Weights of a small self-supervised audio encoder (BEST-RQ): arch transformer, soap at rate 0.0017.
Rows from block 2, named by matrix and row number. Rows with one number belong to one neuron. Each number is 500 + 40 x the weight over the matrix's rms, rounded and kept within 0 to 999. All counts start at 0. Numbers have three digits each.
# gate: MLP gate (model.blocks.2.mlp.gate.weight, 1536x384), inputs 64-127
# fc1: MLP up (model.blocks.2.mlp.fc1.weight, 1536x384), inputs 64-127
# fc2: MLP down (model.blocks.2.mlp.fc2.weight, 384x1536, transposed), outputs 64-127
gate.174:541493450506522489533503460588501490527513477521515542543501498517508513445514551419504542548527531535533503492544399466436515548493503472539490561409510541428485460540551526569384466559479487
fc1.174:518533449480461483499564562502578468486494513410519567465449475445488445511554504526471526431508482541466473466520555513501560455538442436500501497502495533475484465535475538514483552541613571
fc2.174:476493475491558488506465489488503485548568456496551548545532514504517498499447437508540470512440437468463530405426556513588546507523463478505530482532518476481497438425460525500520501477487441
gate.175:483514460481516498508535537507515485530514512535547487482404437528473514439393437506518528592468502479511378532454439535491542518521479541488453532442506520453530428530587597520392492497518575
fc1.175:552456520515452423519452469563504515483532503470543530483532507530488582565495492495493471476508481520477464426492482479521497543401546510474501417498511434496575525550441476462525511504454462
fc2.175:531533527549454560526520519508585509481524505532451524457439474573564438435495470467541499530447515458502445534495496525439572499481536453505472581481478486469484502476490553506466542536530495
gate.176:437449545548455509506491482516499575474493436514520473488600495439455433434483511550484495427505505444526495497502589467483496439521555504540552432451445474431508455498484527537524573466446507
fc1.176:491456488507425561550519488500504526455477522500465561546520521534466579453541495542578523501474544492561465484533516450551470464525550548494480510497506541471509466435545520440484493478400454
fc2.176:547485466492475478442453444495575538501515455518514497504503581506482550498491548466551546448520556464505411495489531520474400505526507447581503509527469525493532530474540522515520486483486493
gate.177:495559496509529457468423536487466574455481551516477559554589483472367435483596462525456552518436442478548475513471477490561549449490414441511405455441507460544524551406523528429488549443492532
fc1.177:477492543519468473586555513519539473522589444516525534418557502483584515561493563527555464540528465560470563473607501472465478538505462476415499586499504567511443463463411492451506483556449521
fc2.177:506470546489459460505488535471473378444449469528454489466514577402547540496536483529533493527542531551498495481504453435571531503488474374514495505405530615589491531464511467501464548485489477
gate.178:501426584497515493485437516444542517469506506458492441572496564502479524562474472508597556520518492474521478441491519495538546490490542513411494504502483570544537524468438501453484497519473496
fc1.178:508531416530485473500499453496573442512550484553521498386398495576501488519478449535510508413519465489474478467503415543475555445490472516588441559513452429460467499562530515490541455455457500
fc2.178:514493471493531423507529502455491527493472482560496446503500469453458457525526469442577493442499496471491405519527482497490526459593453556556513516431448477481517504508440517502506503526452493
gate.179:524549471539483512433504499502593523464552521503503542530483536479461542444526522502495465494435531575454498492537515489464571508479480476499489519475467534399518516496554487463499517524533557
fc1.179:484505504543512503461500469487540507526462531493463497485502521504513554523466451426484515545528477506549496519487474485502512497493502485488525472490494462465462570545529470429474481527471509
fc2.179:463513516533506492561551555517476474487546460553494544562543514460487465482497552471546518531562490551499516518525479477567477528501461543467476518537478500479477414458566517504525423552499533
gate.180:472516546510495519488410485550518496518503406535509480464486474465515506485499448480510487500501498415448453539539496567533481482521543474515472477439501534524499571451482500598522530491478550
fc1.180:488457545489553555578498485480490478478473539442448473547548529456449491503517530526527543510480585530498594472494517516521419472525557582470530511462511486468486455477463480465505473526508482
fc2.180:518452535537432494448565478508531481501510530485485441470550549527467485506499514500467461459489488500540470489516539521487533513556453524536496485386463547491420497454593540507561519542472535
gate.181:448536577543517447482523504505500444427485503439484487492457531474454547515454547548490501567546541496532595527506489492428527516506473569476494507451446524476518455546426382506535563540448534
fc1.181:417499539559527539449497473548513504556463513536444499548495525524479472444407482507532516485518491467434496543467451575491517604483542438487498522545490472501510500559477503545458459511463537
fc2.181:437540433479513525497466464580501523508462526488496523452549492531465521507525557519539464509504427497522459538520452518498534505437454570423475512536530461519546453495476431465510443536495502
gate.182:602401463448484526505443493484453586522487598524528490517465505511537494569460448465530539474593490545470455492418489417457500517458469493550530542497493500484467491532546536468500504470479524
fc1.182:419516513500489472570461480499531478516526535462480402446412523499481505530593522567477474503520466565514493453496573566489442464563499517545467451514500513562504544434466601469574570525498550
fc2.182:444549480432414558539550520451499471523537519540513543484556468476437523448538533516456476442462512524501450525568530536533454484485515465429547535497563534483566514488437403497561541488480541
gate.183:497536509573540495457498528542547515493489444511475474533438506556467482547481501464514570548467508534499507534519509540507496487530525516466454447517507560451456551543517509459490558538458481
fc1.183:444597462561580630516569519551455422375458546465502438527447488438558532539487559496465449516466596548444474519527435507429553388513398524464525489466558552503464474548437458488513417398495493
fc2.183:494435468499514593470548356439571447419533551464507517475539416498509507530555572436519429525534470530491477463467506556471467484557523554561422516539511547497527464414581507498478512435512424
gate.184:543484493509519502470546512493455535557491581428539516549567459517451501524513469509528579468482482549541541466446493473536477504486437588517492483523495514427512451521510542493452566454479432
fc1.184:529470469483487542538580486469404575580465519551514456515504454535528483493415523457476564451532472520430493508497513533475512498520414511535508481553423555565533487421462505487528551531534559
fc2.184:431529580454462537535474573521518478552494387539500531467493454510519464528545497470443522506459515450512484505526533473484540488424505511496497418507493560534551461446504518504494459518481563
gate.185:513548493527558540550574505482556515514454572505555499541485475482432537528543519546504505549497549532504428543434443454517532473469475483509432453500533491487531519547478525474465526474470517
fc1.185:476514472559517469492535484439552473538563436429489481454514545460508454515519495485500481472556524545537470505484454565543537547513498429461497526533471449492487467502499516443449445446484517
fc2.185:468482540499520488453510465475466392474534440437502514469516466598560456501578545489504546492463537536492452498464557563540457526433565586532493453550520510494516428506525483502496444529422492
gate.186:477495429516468498446374483542543500555415559518472554467552502549450463495516548517483542495516457499503614526452557459579526501495533522523495490528484439461477544547526471476510512528520587
fc1.186:417508500413448379534484525545463508516529523517445482471484589542552540509504549422466534552530613587463440457584506462560546506480476493471459534469489425502449452479527423517525510492499395
fc2.186:548472491493532474517471458421529430463490501440577430504496572512555468500516537435526513546578518551557486445585465489517472494537513489493433522442483504496556564500445555547465526518521431
gate.187:484501498540471525512448462467568487493481570518502544512465476485483522452538462481512502498539484446515489464417496436510568598471475475491459508523542508483471473465496542516510438520458506
fc1.187:456498509503479499463527497540485453576578489537498497501541524404518524551446493482534500546496518498522468485543441550469498463470497549480484474538525553498572511473532506473524508492512387
fc2.187:553463534442449452473507492489512430493480594513549461508490506483480485465512490487490469453432452449543517472507561536507489451449439543510414516558517494499529472459494520478434432585521522
gate.188:583494467446602479551524504428460529463499458531503471527495496544504571522484486538586448541498478493477481557493502489409472480436528539581543657532524415440464523485422554572486500548492519
fc1.188:519499512479487495453488443547526491495535566456491461523546518586470422428559559570421515479517545447508503515496534437441440506529398465522460496515531458497501432528451499515551405493481468
fc2.188:455490616502579501500485512552507544459510537499464556474476449520459459424488445574456520402579473543537493496526450497436485460444443488542474447545441484414544439542507453505451522466459525
gate.189:474493488490492500487521546465511509493474573566493496473498542537472434489511460526537475470471541450489545523548483460477509501500519454529554459509501477537469529534534538474511522523461486
fc1.189:527482539505508505485515431508377531489549491484533473468520440564489424394475517512456481466455531524452509540514588461496544525422465534571550472473477453487403484574411516520436463499536582
fc2.189:454404515505472504517509501496579472457495468531571565577514496519503522522557553481548482437571475460520432507519502540518537514532489497511487532544469490578504528489567509450545549579476482
gate.190:511568510487513457480478492525459506540574490454504543508600468483505511471537498480493529468446492498479580500552545483466545514495528502448473480524487472527491524540438475518447533505535481
fc1.190:538539487476543473457522452475530479530531520549500581501549558439535537541552542532481465450506466484455486451568483439470562471508508536547473527464503556551510531534465506453503519510465530
fc2.190:507541473513477554549494469523485485480468488527594496512480535462492517450521545556512545525555512502438544459524500558548509476523521467488478499496446490486528491601518525533462461537493437
gate.191:514483490476552487410539471519455510477535500535502485505553559553492435471489480550535487506487497508491552456532548455518442563534569524538493544480476529489483504499464517458576457559555489
fc1.191:525575467535513481466503527464492505498486552519540520458484458527535492484527531498477459450503480501544481407499512414498480480553441508519461487481491522518544525503478476470449471483545499
fc2.191:496508468459511524501481496537433492473530483487460534513445534449480473496537508510579493516572522507541439561474524433444450465485577509472526490408468551512518529458477504481466486519525496
gate.192:501521494530508458455476567476552459502490484524512527513545492474481536463509507531507521466526482475517486528485552490448499514518534498474473473462506477552475480467504504468553528540442455
fc1.192:479564541507450546462465469554459477513513542461486484503492485529460509493528552491485551511452465489496494482489462459485424456547462536520468488459454539524540570493469501512488488470548517
fc2.192:513460440514557463480474511491446509456541497474478523560484508492556429516483501509521523519485482553472531520470455484491530519485475566502554484528575554488525479549512504576514490540496528
gate.193:477534534485427445500500497564497509565612445453500520494444465482460558517496559470610560496562502563463553376419583473529476564569540472511502416489479462516532422421488517517507542522469527
fc1.193:561389517504476503472491517500494550471488659540550468547426456487532552585478439495465527493549384443515525538557430541464460475518464492562401446447550521470499551544501540530472504502470486
fc2.193:499564517494526447472464428569441453580543456455458557519485516470513436514456527545566531434529479482458490461499443465396505421531466457495578497513493501509604485486512564515501445462502482
gate.194:392585510528508531490462510593512484473526491517547499476506481537544441480428538479489567539576500423458459507510536465467517496467518542442560474434499520462512554464442517509467514525464542
fc1.194:462448573443479454509459482535475509502476515551456492499548522518495486493544401527443575522532526559501507527512544526482534543572464471443547469484587551434488568442476516497524479500523592
fc2.194:479550475491509494487480572496454511478470490504466539565466453442477573529546516509500490533492461456495515528418487529533548525464544502545513461510427467539497517484531544499476484529525500
gate.195:502527543568512458476466502497569458466521502475467565474484420466544504505511516460552488508539485519466474477495490466487408504516492462471528452476497468575513538574561409568474503498513563
fc1.195:465577488517497536533428495546556467480528522430493519498520447576515477481517488558553508501424461473501557508488509481476486402477483472531455540476512483556590524548526427517446506531481490
fc2.195:496432471562485534535405424556466552550540529501466524457459475484535516483443551499517518493514454531471467497459571494452527575507448525551455520488537573467536454529598486518492479500486423
gate.196:505434531497499458518552544400478496462497500497547429484512605442486495514549494473531531445556546492507550485508509489556475479482559519537563483508519561514543543481453513495458505535544482
fc1.196:493485459496516487553483457535527494510501562503502481514472484474519513508523535487503464464440493491504507489507543474430484528504469527503494533481491500482505537589499591517458435515386472
fc2.196:552547507494509484550521510456552461471529485499513508465544526513499506505542494454502501537516511471507429528467514489505516495490494492565532464503528483510507458504533478515455437521471490
gate.197:490433508476566518469562430523432551441494463443517567498542551546456456456523545516475446505522500495471417471454458575475446527524490492527479541548537482533572510512484515456430499494517436
fc1.197:538550468463427551507496546449544459552552522504534524476537444510544579475508503470487543468446479503531495455502482452519530481479491502536556506508396501473518529536523501492542489569428520
fc2.197:500433596547457500435510505454495481496467508521468503545537547504492475438501532540595528478473537415493551498486606502530512576488500496447446504473465488454486488516447591487447523452476518
gate.198:486503517542491505430591495469445415510451498516486604456512461583424456484507532399436546559464478499481580516572529565556458457508516604502494494526501467555501549497561428574497474564439490
fc1.198:452484503473480484490480446428464497556510424559543478462507515432522424474530566540560495419499574529540449490550585400502495558478557432487548465511495453502439488475446577401509496413542488
fc2.198:362549430495519563589472463455429451477437469558415530416526462507548563490533538367471433570422472527480474463610479583466533534469483545431560449464471437594491545525441491414608455453483511
gate.199:530491488478481596537539517485474521625445421491533502544530541453429536494453530411548491489468513502468419456570488474505461472496460534488480481570482481454427534546498503455553608500550445
fc1.199:479505471595517438479431489546573600486535543492501593416562439543546499478509487488595542489489485501495479551462458559509555467515501426525450551460488494508586463416541524522570418450516490
fc2.199:465524547473537461535444442518443518496498510496562494483458452578546496487467494560511458487435529447479499506486442482532477504594435461571566508431500538559501508485551456517453469474513518
gate.200:506449508503538496489465509466497499495532560528461443558463454567484502486518583438464545504552549501557463479484454556495447512495508471444487521520499448447479489486495518528477468422505538
fc1.200:514477568513499477442502476496495559508523503451533427460557483532477457585437498469507454457470524435522463545479497512433468483473509541522497488501465528530483459452537549510478567443512501
fc2.200:445492485525522465511424493498531406476493538543582421547528544472571472493554517509522460588567553518472525557471476416476482469470420519491515569472530505520537473509561553550528517467570476
gate.201:556481506506458440481468457482525521510454527420509466578537496479462513491543500530550508504515482519425519507511513570482498515532524552515508535511498462518543562583438465475477545467537520
fc1.201:554516481503471501527510483496479472550521573399461532513428504492552463433548546506528454475499533492449579544469539567491538508539502529538543541431471570500481533525515481482485575502502559
fc2.201:527521477482474460498578557460532518483479513499493530436464569512512537483530463489491555524524538456536507427507542503532514492473492467526445540462514548471484515503488462463546455535462472
gate.202:521531492488512484518504531544507526542520493498435523424550510480495524420543474525489474499500517420497501454431503497452484523466456515539526465586488475478517502449445537515432495571543501
fc1.202:533507509541502543489484495486505572503544482465411509472527449522461569481501450511464518488499566466530512475506478513447509519491441447530533520506478481449579508489435548449460536481463504
fc2.202:448498511481505484485498485565457541557510473549509527507425522522462528554575485466445481455517447475522486450469502531426496484519545438531489502503437505557582441510466512498463472532517534
gate.203:495481506550472459494456505489475493492453496490455489492493483500485461453454560566501552495500450547504480536463474527520528464482519541515490522481516482457519473477479453543449488480438514
fc1.203:463559578411521516535553495497437421558520481434483492502520560515518560487480513472465491501550509542433525531451470472547524553503499493457555440492497464541477483512521520445534505526482517
fc2.203:480490541497480488473557498471543576494512490485452503501505505526501522521555526542491494431548533499492528468528505496550524441474532529511475527521597557533521489572528454472478521469551510
gate.204:541446513486474525496491518478417506483516513477476525508409471489537518474486443563455539534436557486465509509480523572493465507486497464490504528424510504509430524517540528505474463521496501
fc1.204:523446499495512481498505446489500544482475519472587565526511479561578475494413523476517565500515521459428494507450562532500437452543496502530487495477506479538516484489543463516485495536483524
fc2.204:532521469482523469549436499460502480528484441537544472510458457484513574521458538524457572536440561486510533491497512505469468517517458443506550490497535530593473451529438537477550420516533439
gate.205:492476480445445561615523509560481499513555410426485460469526500520454535477617442414361470509471568501485612527500442577478469457485469413517422464524608500531447434513497474534505501491413508
fc1.205:483481423511548448551527520480460444529448548476493463560471390449490452438474561545428530469551444464451424497519558469444555499448472446461613431479473462477455481538514546470538461510466582
fc2.205:524544455549549527475500379494525533518548525513540496535467512443453488488508473459468458496606500512480479527536495508527464512570582502491548511443482484504494436509502542523530521401551476
gate.206:503454424531506541516485532587551497548507516502570473436521502490503492556481530551536500498408485469528507519487518539526495513504493496461548492462482502516473457448503459525515484543495540
fc1.206:537509417560534463469463491485422486589509495528475419476442468520452501486481440494474502458515491521540520495506474488450454562485504515576480471519506509469422536521585429486384508480467559
fc2.206:550540466487495590540507541495464526450536496499542453518513582513519466396408553572554477465493551547491460438529569460486447484525471488441540456481458439489499525507517456457504537604488472
gate.207:477524475522443541464478516516545400510541481521497485497480477480548523524453549491517486533471525478509541533519505481497449474508492499489524507522504546494542471521509503469594494464526488
fc1.207:549517530474482477483474479483494466562486509546524460518551499479491436484499500505485450559532498508468551507464545532513517475504507487545513511499526520511472512488565453466498440503487475
fc2.207:531510551484512523521502559473531483461502430521445511483479537546455490536532483502525475447463523500454485530493507544484468517475505481496548514500503495516527514483506496486517471523505502
gate.208:442484453476486486463520501501434462541372549547499479601569474521465458577462471501445473530447552455561474524558480372486472528543494461518503538543492488534475508602451431578411492576480499
fc1.208:426463482521496473445519476524394394426612493503526575593470547511501493544530463553436519498523514449530415571493513472586494521442463508491514503425495587564463488494510570535481497431504486
fc2.208:491543531599490620463534522442541584489442436440582496519516558498431458550476563467551437544560471484496429403524460445469420504480474501511526414525513561473456414481563463485507426464551477
gate.209:520606461513486604505561448471532488598491499418435519424481506555467513509546499454530555506435475511472495531484570527464517457566501515558499403530575506579496434442491523472493507466482537
fc1.209:423362572539541513501566516610513463505442516486441567444430438499496501480459514503461454430505492447381499565461468549531505553563412511496501470444413444463516583500499503543462475561523569
fc2.209:448663587538469540459456482579495446437534469486524526406469524532519484559619542491518531492485464489487506545538513476499467488472501565523499572435498510501493532492467587494529520516563454
gate.210:505521520569467454536534466513486469491424532521519534413523496517459487477408548507540497564499502483446566488504495490507475478529498482488531473535487517449543460541494540532451497493507524
fc1.210:465465483548497445518487478464515486490473491505512435531461518495498548517496463530511443506481475497559503484538539488503461478539480530457480523506500557543525492514479512435531543527433471
fc2.210:528530519571580531470461526498466523479530481471527451529467548463496482436489514530452513485455457523509487547506504492545508511527509433558493516459524447452464490485532564535523471530461487
gate.211:505521555534473512489495570547524508467501541495571560501520544549470565497459481536496483418547476496505468518481542421493565478509519477540497507503504476489533581483462488519549461487513495
fc1.211:418471595499473495505452533500551494525534546505499494529490515430551525449482441471432473528448475487511585488521531428479549509459553432466484561517423498519521433510503448437498483525496545
fc2.211:527523503473494463472484477513526556459488566463549547536506472600425515534505586551509500511506469505518465524542478494574496503471486542578546455514456482482505489547536517582471497571523503
gate.212:503494509529526545493439575432467510519493509522530523466455514495486478545485491548478497477485510539535507469519512559505536481433546480544462536501496502564577506500447497541504533482501496
fc1.212:511509528516487444484464491493506439526498533539577509506542544444463543459468472499472496495475459540418457534491484506524488454533506521477577469478482473547523516486429527445530535514503476
fc2.212:500535466474476406544535536443487533517459466516476469552504522499461502524494504501516561532542496554530513463553597534474502510445484531467530483511527485533485590478520535518541495470519501
gate.213:505478540506538512565498475515524486528467473453495493463448515437418576485549473487553451496556428480522469522454460490499489475579463560515507370463509486562485487467474512547505461487539575
fc1.213:462446449526461564539397472475510467541483442471426491477526504414543552549483499543505479552493476461495524537506499535450486449502455492511536478488513498508451441527555459503508523510488562
fc2.213:491520503550513481508452449497456480524444397485533480521476530469468543453585520514521533486447562508541406434436516531481537516422501492531510455545459492529475392450517494545432578536515453
gate.214:617471517469565374460570576478465558527465433527551412486463490467528462507494611483521486453504549486547558489539569471486552436489560458526471545618461451520511450488466433535449553464522505
fc1.214:576487538488407446560488476508486522472464517517550472428567502506598474537513544467497626457490474468502479480444514537548493531557494484444539455497495561532546510522526499478494470471512474
fc2.214:515543509569493476475524539472541401482505494485520472510524531441572494531418476465434553394456509424474500547429477504462460460637435527517413515459427411470555446450503539476457429483477505
gate.215:459537568452453486502562535422480462490536488428482498399470580523465440508449510469538508523558523477529594456564367543429503517469472551488478525434494510454554502449467513447486547464409587
fc1.215:481494518476437493513415452465456556535445526497526533564515546567622483472578477524458405481497529482429455426555492548504554470463486469406579530520487545410482497459492593448451554501491539
fc2.215:511417493502467558534580512490463567496418543479545465456559469408441449518554599533480487433461463502504492479454473493503420457496467440506466631489395460483510492512557442502477524565463478
gate.216:494517497527499534489456505532456518548488503528475544511544486497464531520484432460506495492498496517462483568468507527497569517516483498501478519461477509508515469490448503525477442420515509
fc1.216:505508472520535515517533585525476430493482453530546488534513516516493519487564534503516464524445433510433509503428475583493527558494539457538532477460476512545534439512524475476463482455482460
fc2.216:586466522492533518432543499546433500526566511428576535475484468528546496506502440506555475515522509482478527499494536466532457558489469510488538502478477526491595491568509532490513516514587499
gate.217:551532493502472509516580468450495438527524489549467505502487456510507572543512534512476472521520556500480451530453603503509541492532505564531450499556523449428508537474497513457506503484492520
fc1.217:483449547499522499504573503537429510533492447539446477561438541500526434540521480469542433498504519495530413537553456507490481465544458453540518492504457479539604574471577507500544499548475494
fc2.217:456516494448461542414447467571527483470499499471432491561544464440525510469471521546498466503572456501466495510549490539471513516513453548490502489571510479471457526495504493495520532505515497
gate.218:524464489472537442533517518479508515487505485533492484496486529491518508418464564490510521519506512503555498564570469509411478528566527525448475590474522478547467516566515542551476474494461460
fc1.218:466496531581479499575476450536516382577482492361485579489529495516404476555529534558444399534524511445522533481495507505484476507445554511585469447501450523515458514434473515478481485493541476
fc2.218:436459470499492461602448494505502510488503514473530547500449528457527530499501513493511449564529526428463495571483520517495493489467540499462469500502419529501470437540479538532516500499505551
gate.219:458469524522508451488486450508473499456521517474495523494537517552523532406540522599539495446491523425555491530469452502507542498500489497466481525540436462546458457486508541465505517542528503
fc1.219:487457542464480544591483596527462511537554515523589426479511470492511460511504582552496470494508515441484508476465477525452516502537508503470547500452511521533539466499459504450535453516474544
fc2.219:517491544487520498506473531541440442508523548563510550489523505505497524496534589553430513515500467481507501452526486551499492524541543508498564515544500502526550473466486491525525482481492518
gate.220:487517519582514552487582548524473448502510475522451516468544473539520445455579449497498498434476490452498529496548449518471528562526499450454472498575495486475568521571443558532519569521435471
fc1.220:471504429421450485435457471503445506462481562509494486497494537494482559566464587486510575497483584546540474479485550479413509491534457497546531540489552494441482556540470459468515483469558478
fc2.220:557496486532523484568537470442511492514452515476575539461519487501515503540485486484527493468528557463544525497468560469540499588472555523511534492522483470501535518468518504424489489474471496
gate.221:588484521531508500507484526591464480591528446413571441560557445466548424500505482480464527513429490589448509480470601466488475494472578521531427508513452537506487547499529468489603539504505561
fc1.221:541486494463541479542504479490478494537485494407461490508440500507463527507499496509484429471512478485525496467538457501486544496441495525484458560437545502541414464540440475487439464556472575
fc2.221:445526530495479493468501543444504523457491504499460565501535543560504465523575469503522559507576535516544479504492545535533468486508476489538590490529556511491537438525454504533479534479486500
gate.222:505557506508474447476506521573464508519467549581494508528462512483550506472462482505537508496454557520524581480470448454488530437418491367462522514441587528537619541512540473512548600465507436
fc1.222:556452471529580484558514486440517550512449533461549475440490502456517504494580444526477527562542472490516508518471512535564475501438396484525441509545579448499545578543513484475515485472502479
fc2.222:518428468574478520458513511508510525381480468441535475552522524542562490534537482485504573481500464437510556529481506436403484467523586457458490516525493559464442570511492507508485517512532471
gate.223:488499496563473475414424442555539507538523636436548513503396570446447479480541496494532506574475477477462475536519479560567420572487497529528531423496501454482513516517463501564500461554498573
fc1.223:517505470531526410507560480446528543456479599552510528472512454458498432558460462524459484432444500523459470524483478586472494492454472544498467470450476497530447529414483507529482544501550504
fc2.223:513516493484436557478460600471425559440450517516484423518518469442500542497504488537501487488477492531494472505464529508422479457486542426625528471528511493460536490556478465499560541488448515
gate.224:586497497566508498453505537575513411458395425469560479589482486561504483465523451450514605533492609484520532514489529517574485505403506480553472499475460441466484467504470458550510507594498553
fc1.224:479416439550556509427517455457481523529476446565428540456568542451597509565503593497468490437467614408443536506489542568482503479499520475482552534415453509567445523445476537508439487517472530
fc2.224:530559535515510528460564456541484527509486475400515507495403556479515537572418460517576475570480476591440484481514519424560480460599547493528632454459553629494448526496586395460594557495520409
gate.225:515548459458488536531501494519534524514591498532500475562482520536419477489516568435474519580454507492428457494501455496522381504494538517532451523464501412497543490522501522504530472555512503
fc1.225:599456494478445494467460481485461499478492526509555469541510525428546493451476495497462477458451462505519510507447432458488431571540418432445531472483552519452453571530544551446459523540522456
fc2.225:383437474519495502500471528499439508515541513495475569485535490492481514535552539461533476546504403519547434536479505551560528490506463451476484507467500517492484539556496473469530490497504538
gate.226:551484543511501521443445555480479524479480490484491474567478453502504410493553524504583541528512468569550490513505554533547472466487477554444537474512522536471444528463525431522406517515533449
fc1.226:458506523548468536519468540468463497548482565527501505502499544471551534509489488425599534480496523492477502493506529559492453526451495560518475528546521490485496558446512460473492444513498461
fc2.226:450526512522573487438593494550521510507520538487468501504518549473549478512428494463492451510438500488532481517505450490504463503480521478528363560450532475543505436528551511435464498571514450
gate.227:463474538517482551484412513542522492480528434475551493479506500503475465462496485473550533543570495424489527450470506536488504476572443539507533464515536519470491459515442456425484450477471525
fc1.227:509481529479475535461536426490477540481510502468491457527514536468474516485485540406497442458564535481496547471546489520524491477498529454428499495583493489513474557480558608533507478456445489
fc2.227:493483575487422470517554559566561520526505458509490465499553515504555474499538500534555585457476482436481535526459586459506521562518519517466489469459506495565525482585477475454407515480517503
gate.228:507519436444479494477539467522515525465486454531549500446526521507599487479451460476473486478451514481510507460533541420522542495536486550510453548421543519545470523500548536506458533546441460
fc1.228:502516424486471490514515510427534447466507557542455507482542451483439480559450515472518481482498572542552503523535521557503514535466491464515553551519464436533538492485484436496437497531518510
fc2.228:568497460525558523493382521522473468486460486466517557538455604512514518460566504544555454550466539598522526468558478488469460497509495441447483564546551540517562509497472457514515493441483488
gate.229:523482510499447535514520526571497558543521475432505501467462490537435476531498515481559519503440478458533484458476505469491451487493473511529533517521487466554529485496531536519559479565508500
fc1.229:507485580540513522506449560442481505446455467455432469479476497502490522503545483498513478494485559498446475503490521493539502483479491499501465480514483504482447464547518495474521576490511481
fc2.229:526496492500507557513474524519509526530466524488558524505462524474527497511534488513540548492486479539488517486474509478511484537503519473504510498484489461518586508460439504485514502476504510
gate.230:601492485555594460500518554524491486557451469521556515477504528564545544465581558487542426441450550553480523454496532510484535523560473574479481455474502578532570507451501493585467415548518409
fc1.230:563429533518484569497491456498567496496525501433540578490474520442509439460466440502493472494491508521425408441487580404507467465460419546521473580527436421515492522399469440497466422469500603
fc2.230:518518558497513465513410476530412556548506544525412528534440493597521540492512456551451535508488499464518471534530489455480464573459516511540549490518528475579454500491422461474453426401577513
gate.231:556467487452448557497527413505523521552529490472501487474497458512440527492495465527493519462526486463411462457489578524533499458513487557509505505534475523497583518569521490448414470458520478
fc1.231:461479530568543528543475534523526510536564553504544520548498525476554521522504523539504446529504467496511534489545528500481523554512518497463500458520515543425379547471529505574572560555475469
fc2.231:497531595499437505460457498582519488530592495505531438476458555524487429468530512517573521401496434555526486463415540534561514569394509452530487476440530459408614428531518500378457513493489506
gate.232:518527520539479368516465418507510507503495499522520450516563421508539596571487491452484453465531572474481455485545465494438537524482487472504568582491583519508502561483496433502555482471474542
fc1.232:554527490477485498480495443489522490567506511529427437521537503562513452512550452477472487457479490499516512465418507511539531552411456509571530526554526473548415486466489447467498533478497484
fc2.232:536495475550477538472433528490486505481542485464441506494500551463495462494448470463483402478496464531514514486531498463509542487524489570491527535505478491526487466444516554508545454550550482
gate.233:481450515455553517533470546429478532549398504469472473517490482519440452504489524542413506508457537544558464530509510458480478524541516515523505540460469509470462475514515459510459473472492514
fc1.233:541523458467484514492495524509541489441502562495529454478527488538507390577487463440477532532542546562554516549527502517532444487458495463494536491533485458432582478510501485519431494479433596
fc2.233:519616523536491433558498514467517507469562440549473545549465494426504540549502482469535507462543526486472436579487458518471490545484538591508553539469449493515459504504496468493466465581466509
gate.234:499488504521473460480546546527417512560489527550489526526460492503456501496487522516473558548543518519517497507461485508570550510475565526548517557532542448521475442478462524567508495491532490
fc1.234:478520545446552491475492453528477462560502490530526462543499463454566490495451523547468512477496495539517590512539520497453543474479492506527496480501481556453542552495523519510499501500476456
fc2.234:472439490506507493475517510474458568517479483569485496502504551489473499552496538498464462466474468485491497443512499466475554472472512495547509416487484509530515515500508490512506537512508471
gate.235:531507556424499559499460531502593548470441546541453473579546523510498424500593512457459587524544423491477496553522531554498564505557516539507464477476458481402430483489430517559476529457529483
fc1.235:589473519474490524446519494446503523478491498537477427501490520442506492584475427494479568514447540459545483428440512552516510496486523466510539529489466534433410510469519551476496440500503496
fc2.235:520535506457509462510512480544484512511433492520520552595518447503508605580540523536520574566542581493544477566517432538539522536475535471471449546500531516468549544518553504534501519506527504
gate.236:453505543580516499488510497499523528506503492508512481501560516468486516576497543538475500489531506575490513487529539491529525484451514489451573470480440554417552575503441459407492485466503490
fc1.236:478504530520492509464496486483482488463476472494544448515458572467550487535500488474526510541493523550546532506472496540424505526520506466545500486541516510557507557455545479494518504483493545
fc2.236:529504464497458481435467522530575527561584531469520473466592462440446502487505509485470555536491457499412511491548510488533459522514554575531444494492560554513524531495477502410478397477495442
gate.237:489562456524443571484507427442505491501514588494511505500511493503454475561477479509516528515512485484464436520479477468506429527547532491491543425513548488544464486571487527477494549488467491
fc1.237:551447581493486538508434538524513524484463448462481535522581477491474503574472518496463490535405433511545505453463465517472435491493513500520509509495555525464520519490554530500488539480479445
fc2.237:514497538508522508542538469477503490521481516457501529517452467530567466504568516534526499449495549449486474496452490568452532474517414513530548547535505484502499528521458507491485501515454484
gate.238:550456542542472557424456545448525536590506438509559507534448491453453497454406493494403542569507475454523541507509531385539499506504557554510642509533491477503465518514527523560441559511516531
fc1.238:571487568546356516499552565445581574575460427593512512559542534552540488566514498502446499440534534431477455495603470534513516560476448543555513505408456449487480473499455502441511458486486511
fc2.238:500621483484523553526546485498480590498547460520546407485555551576501485578453526530498447526510463521424451527500537521496451530589475500495440528524585509482432487479551487481529456507500521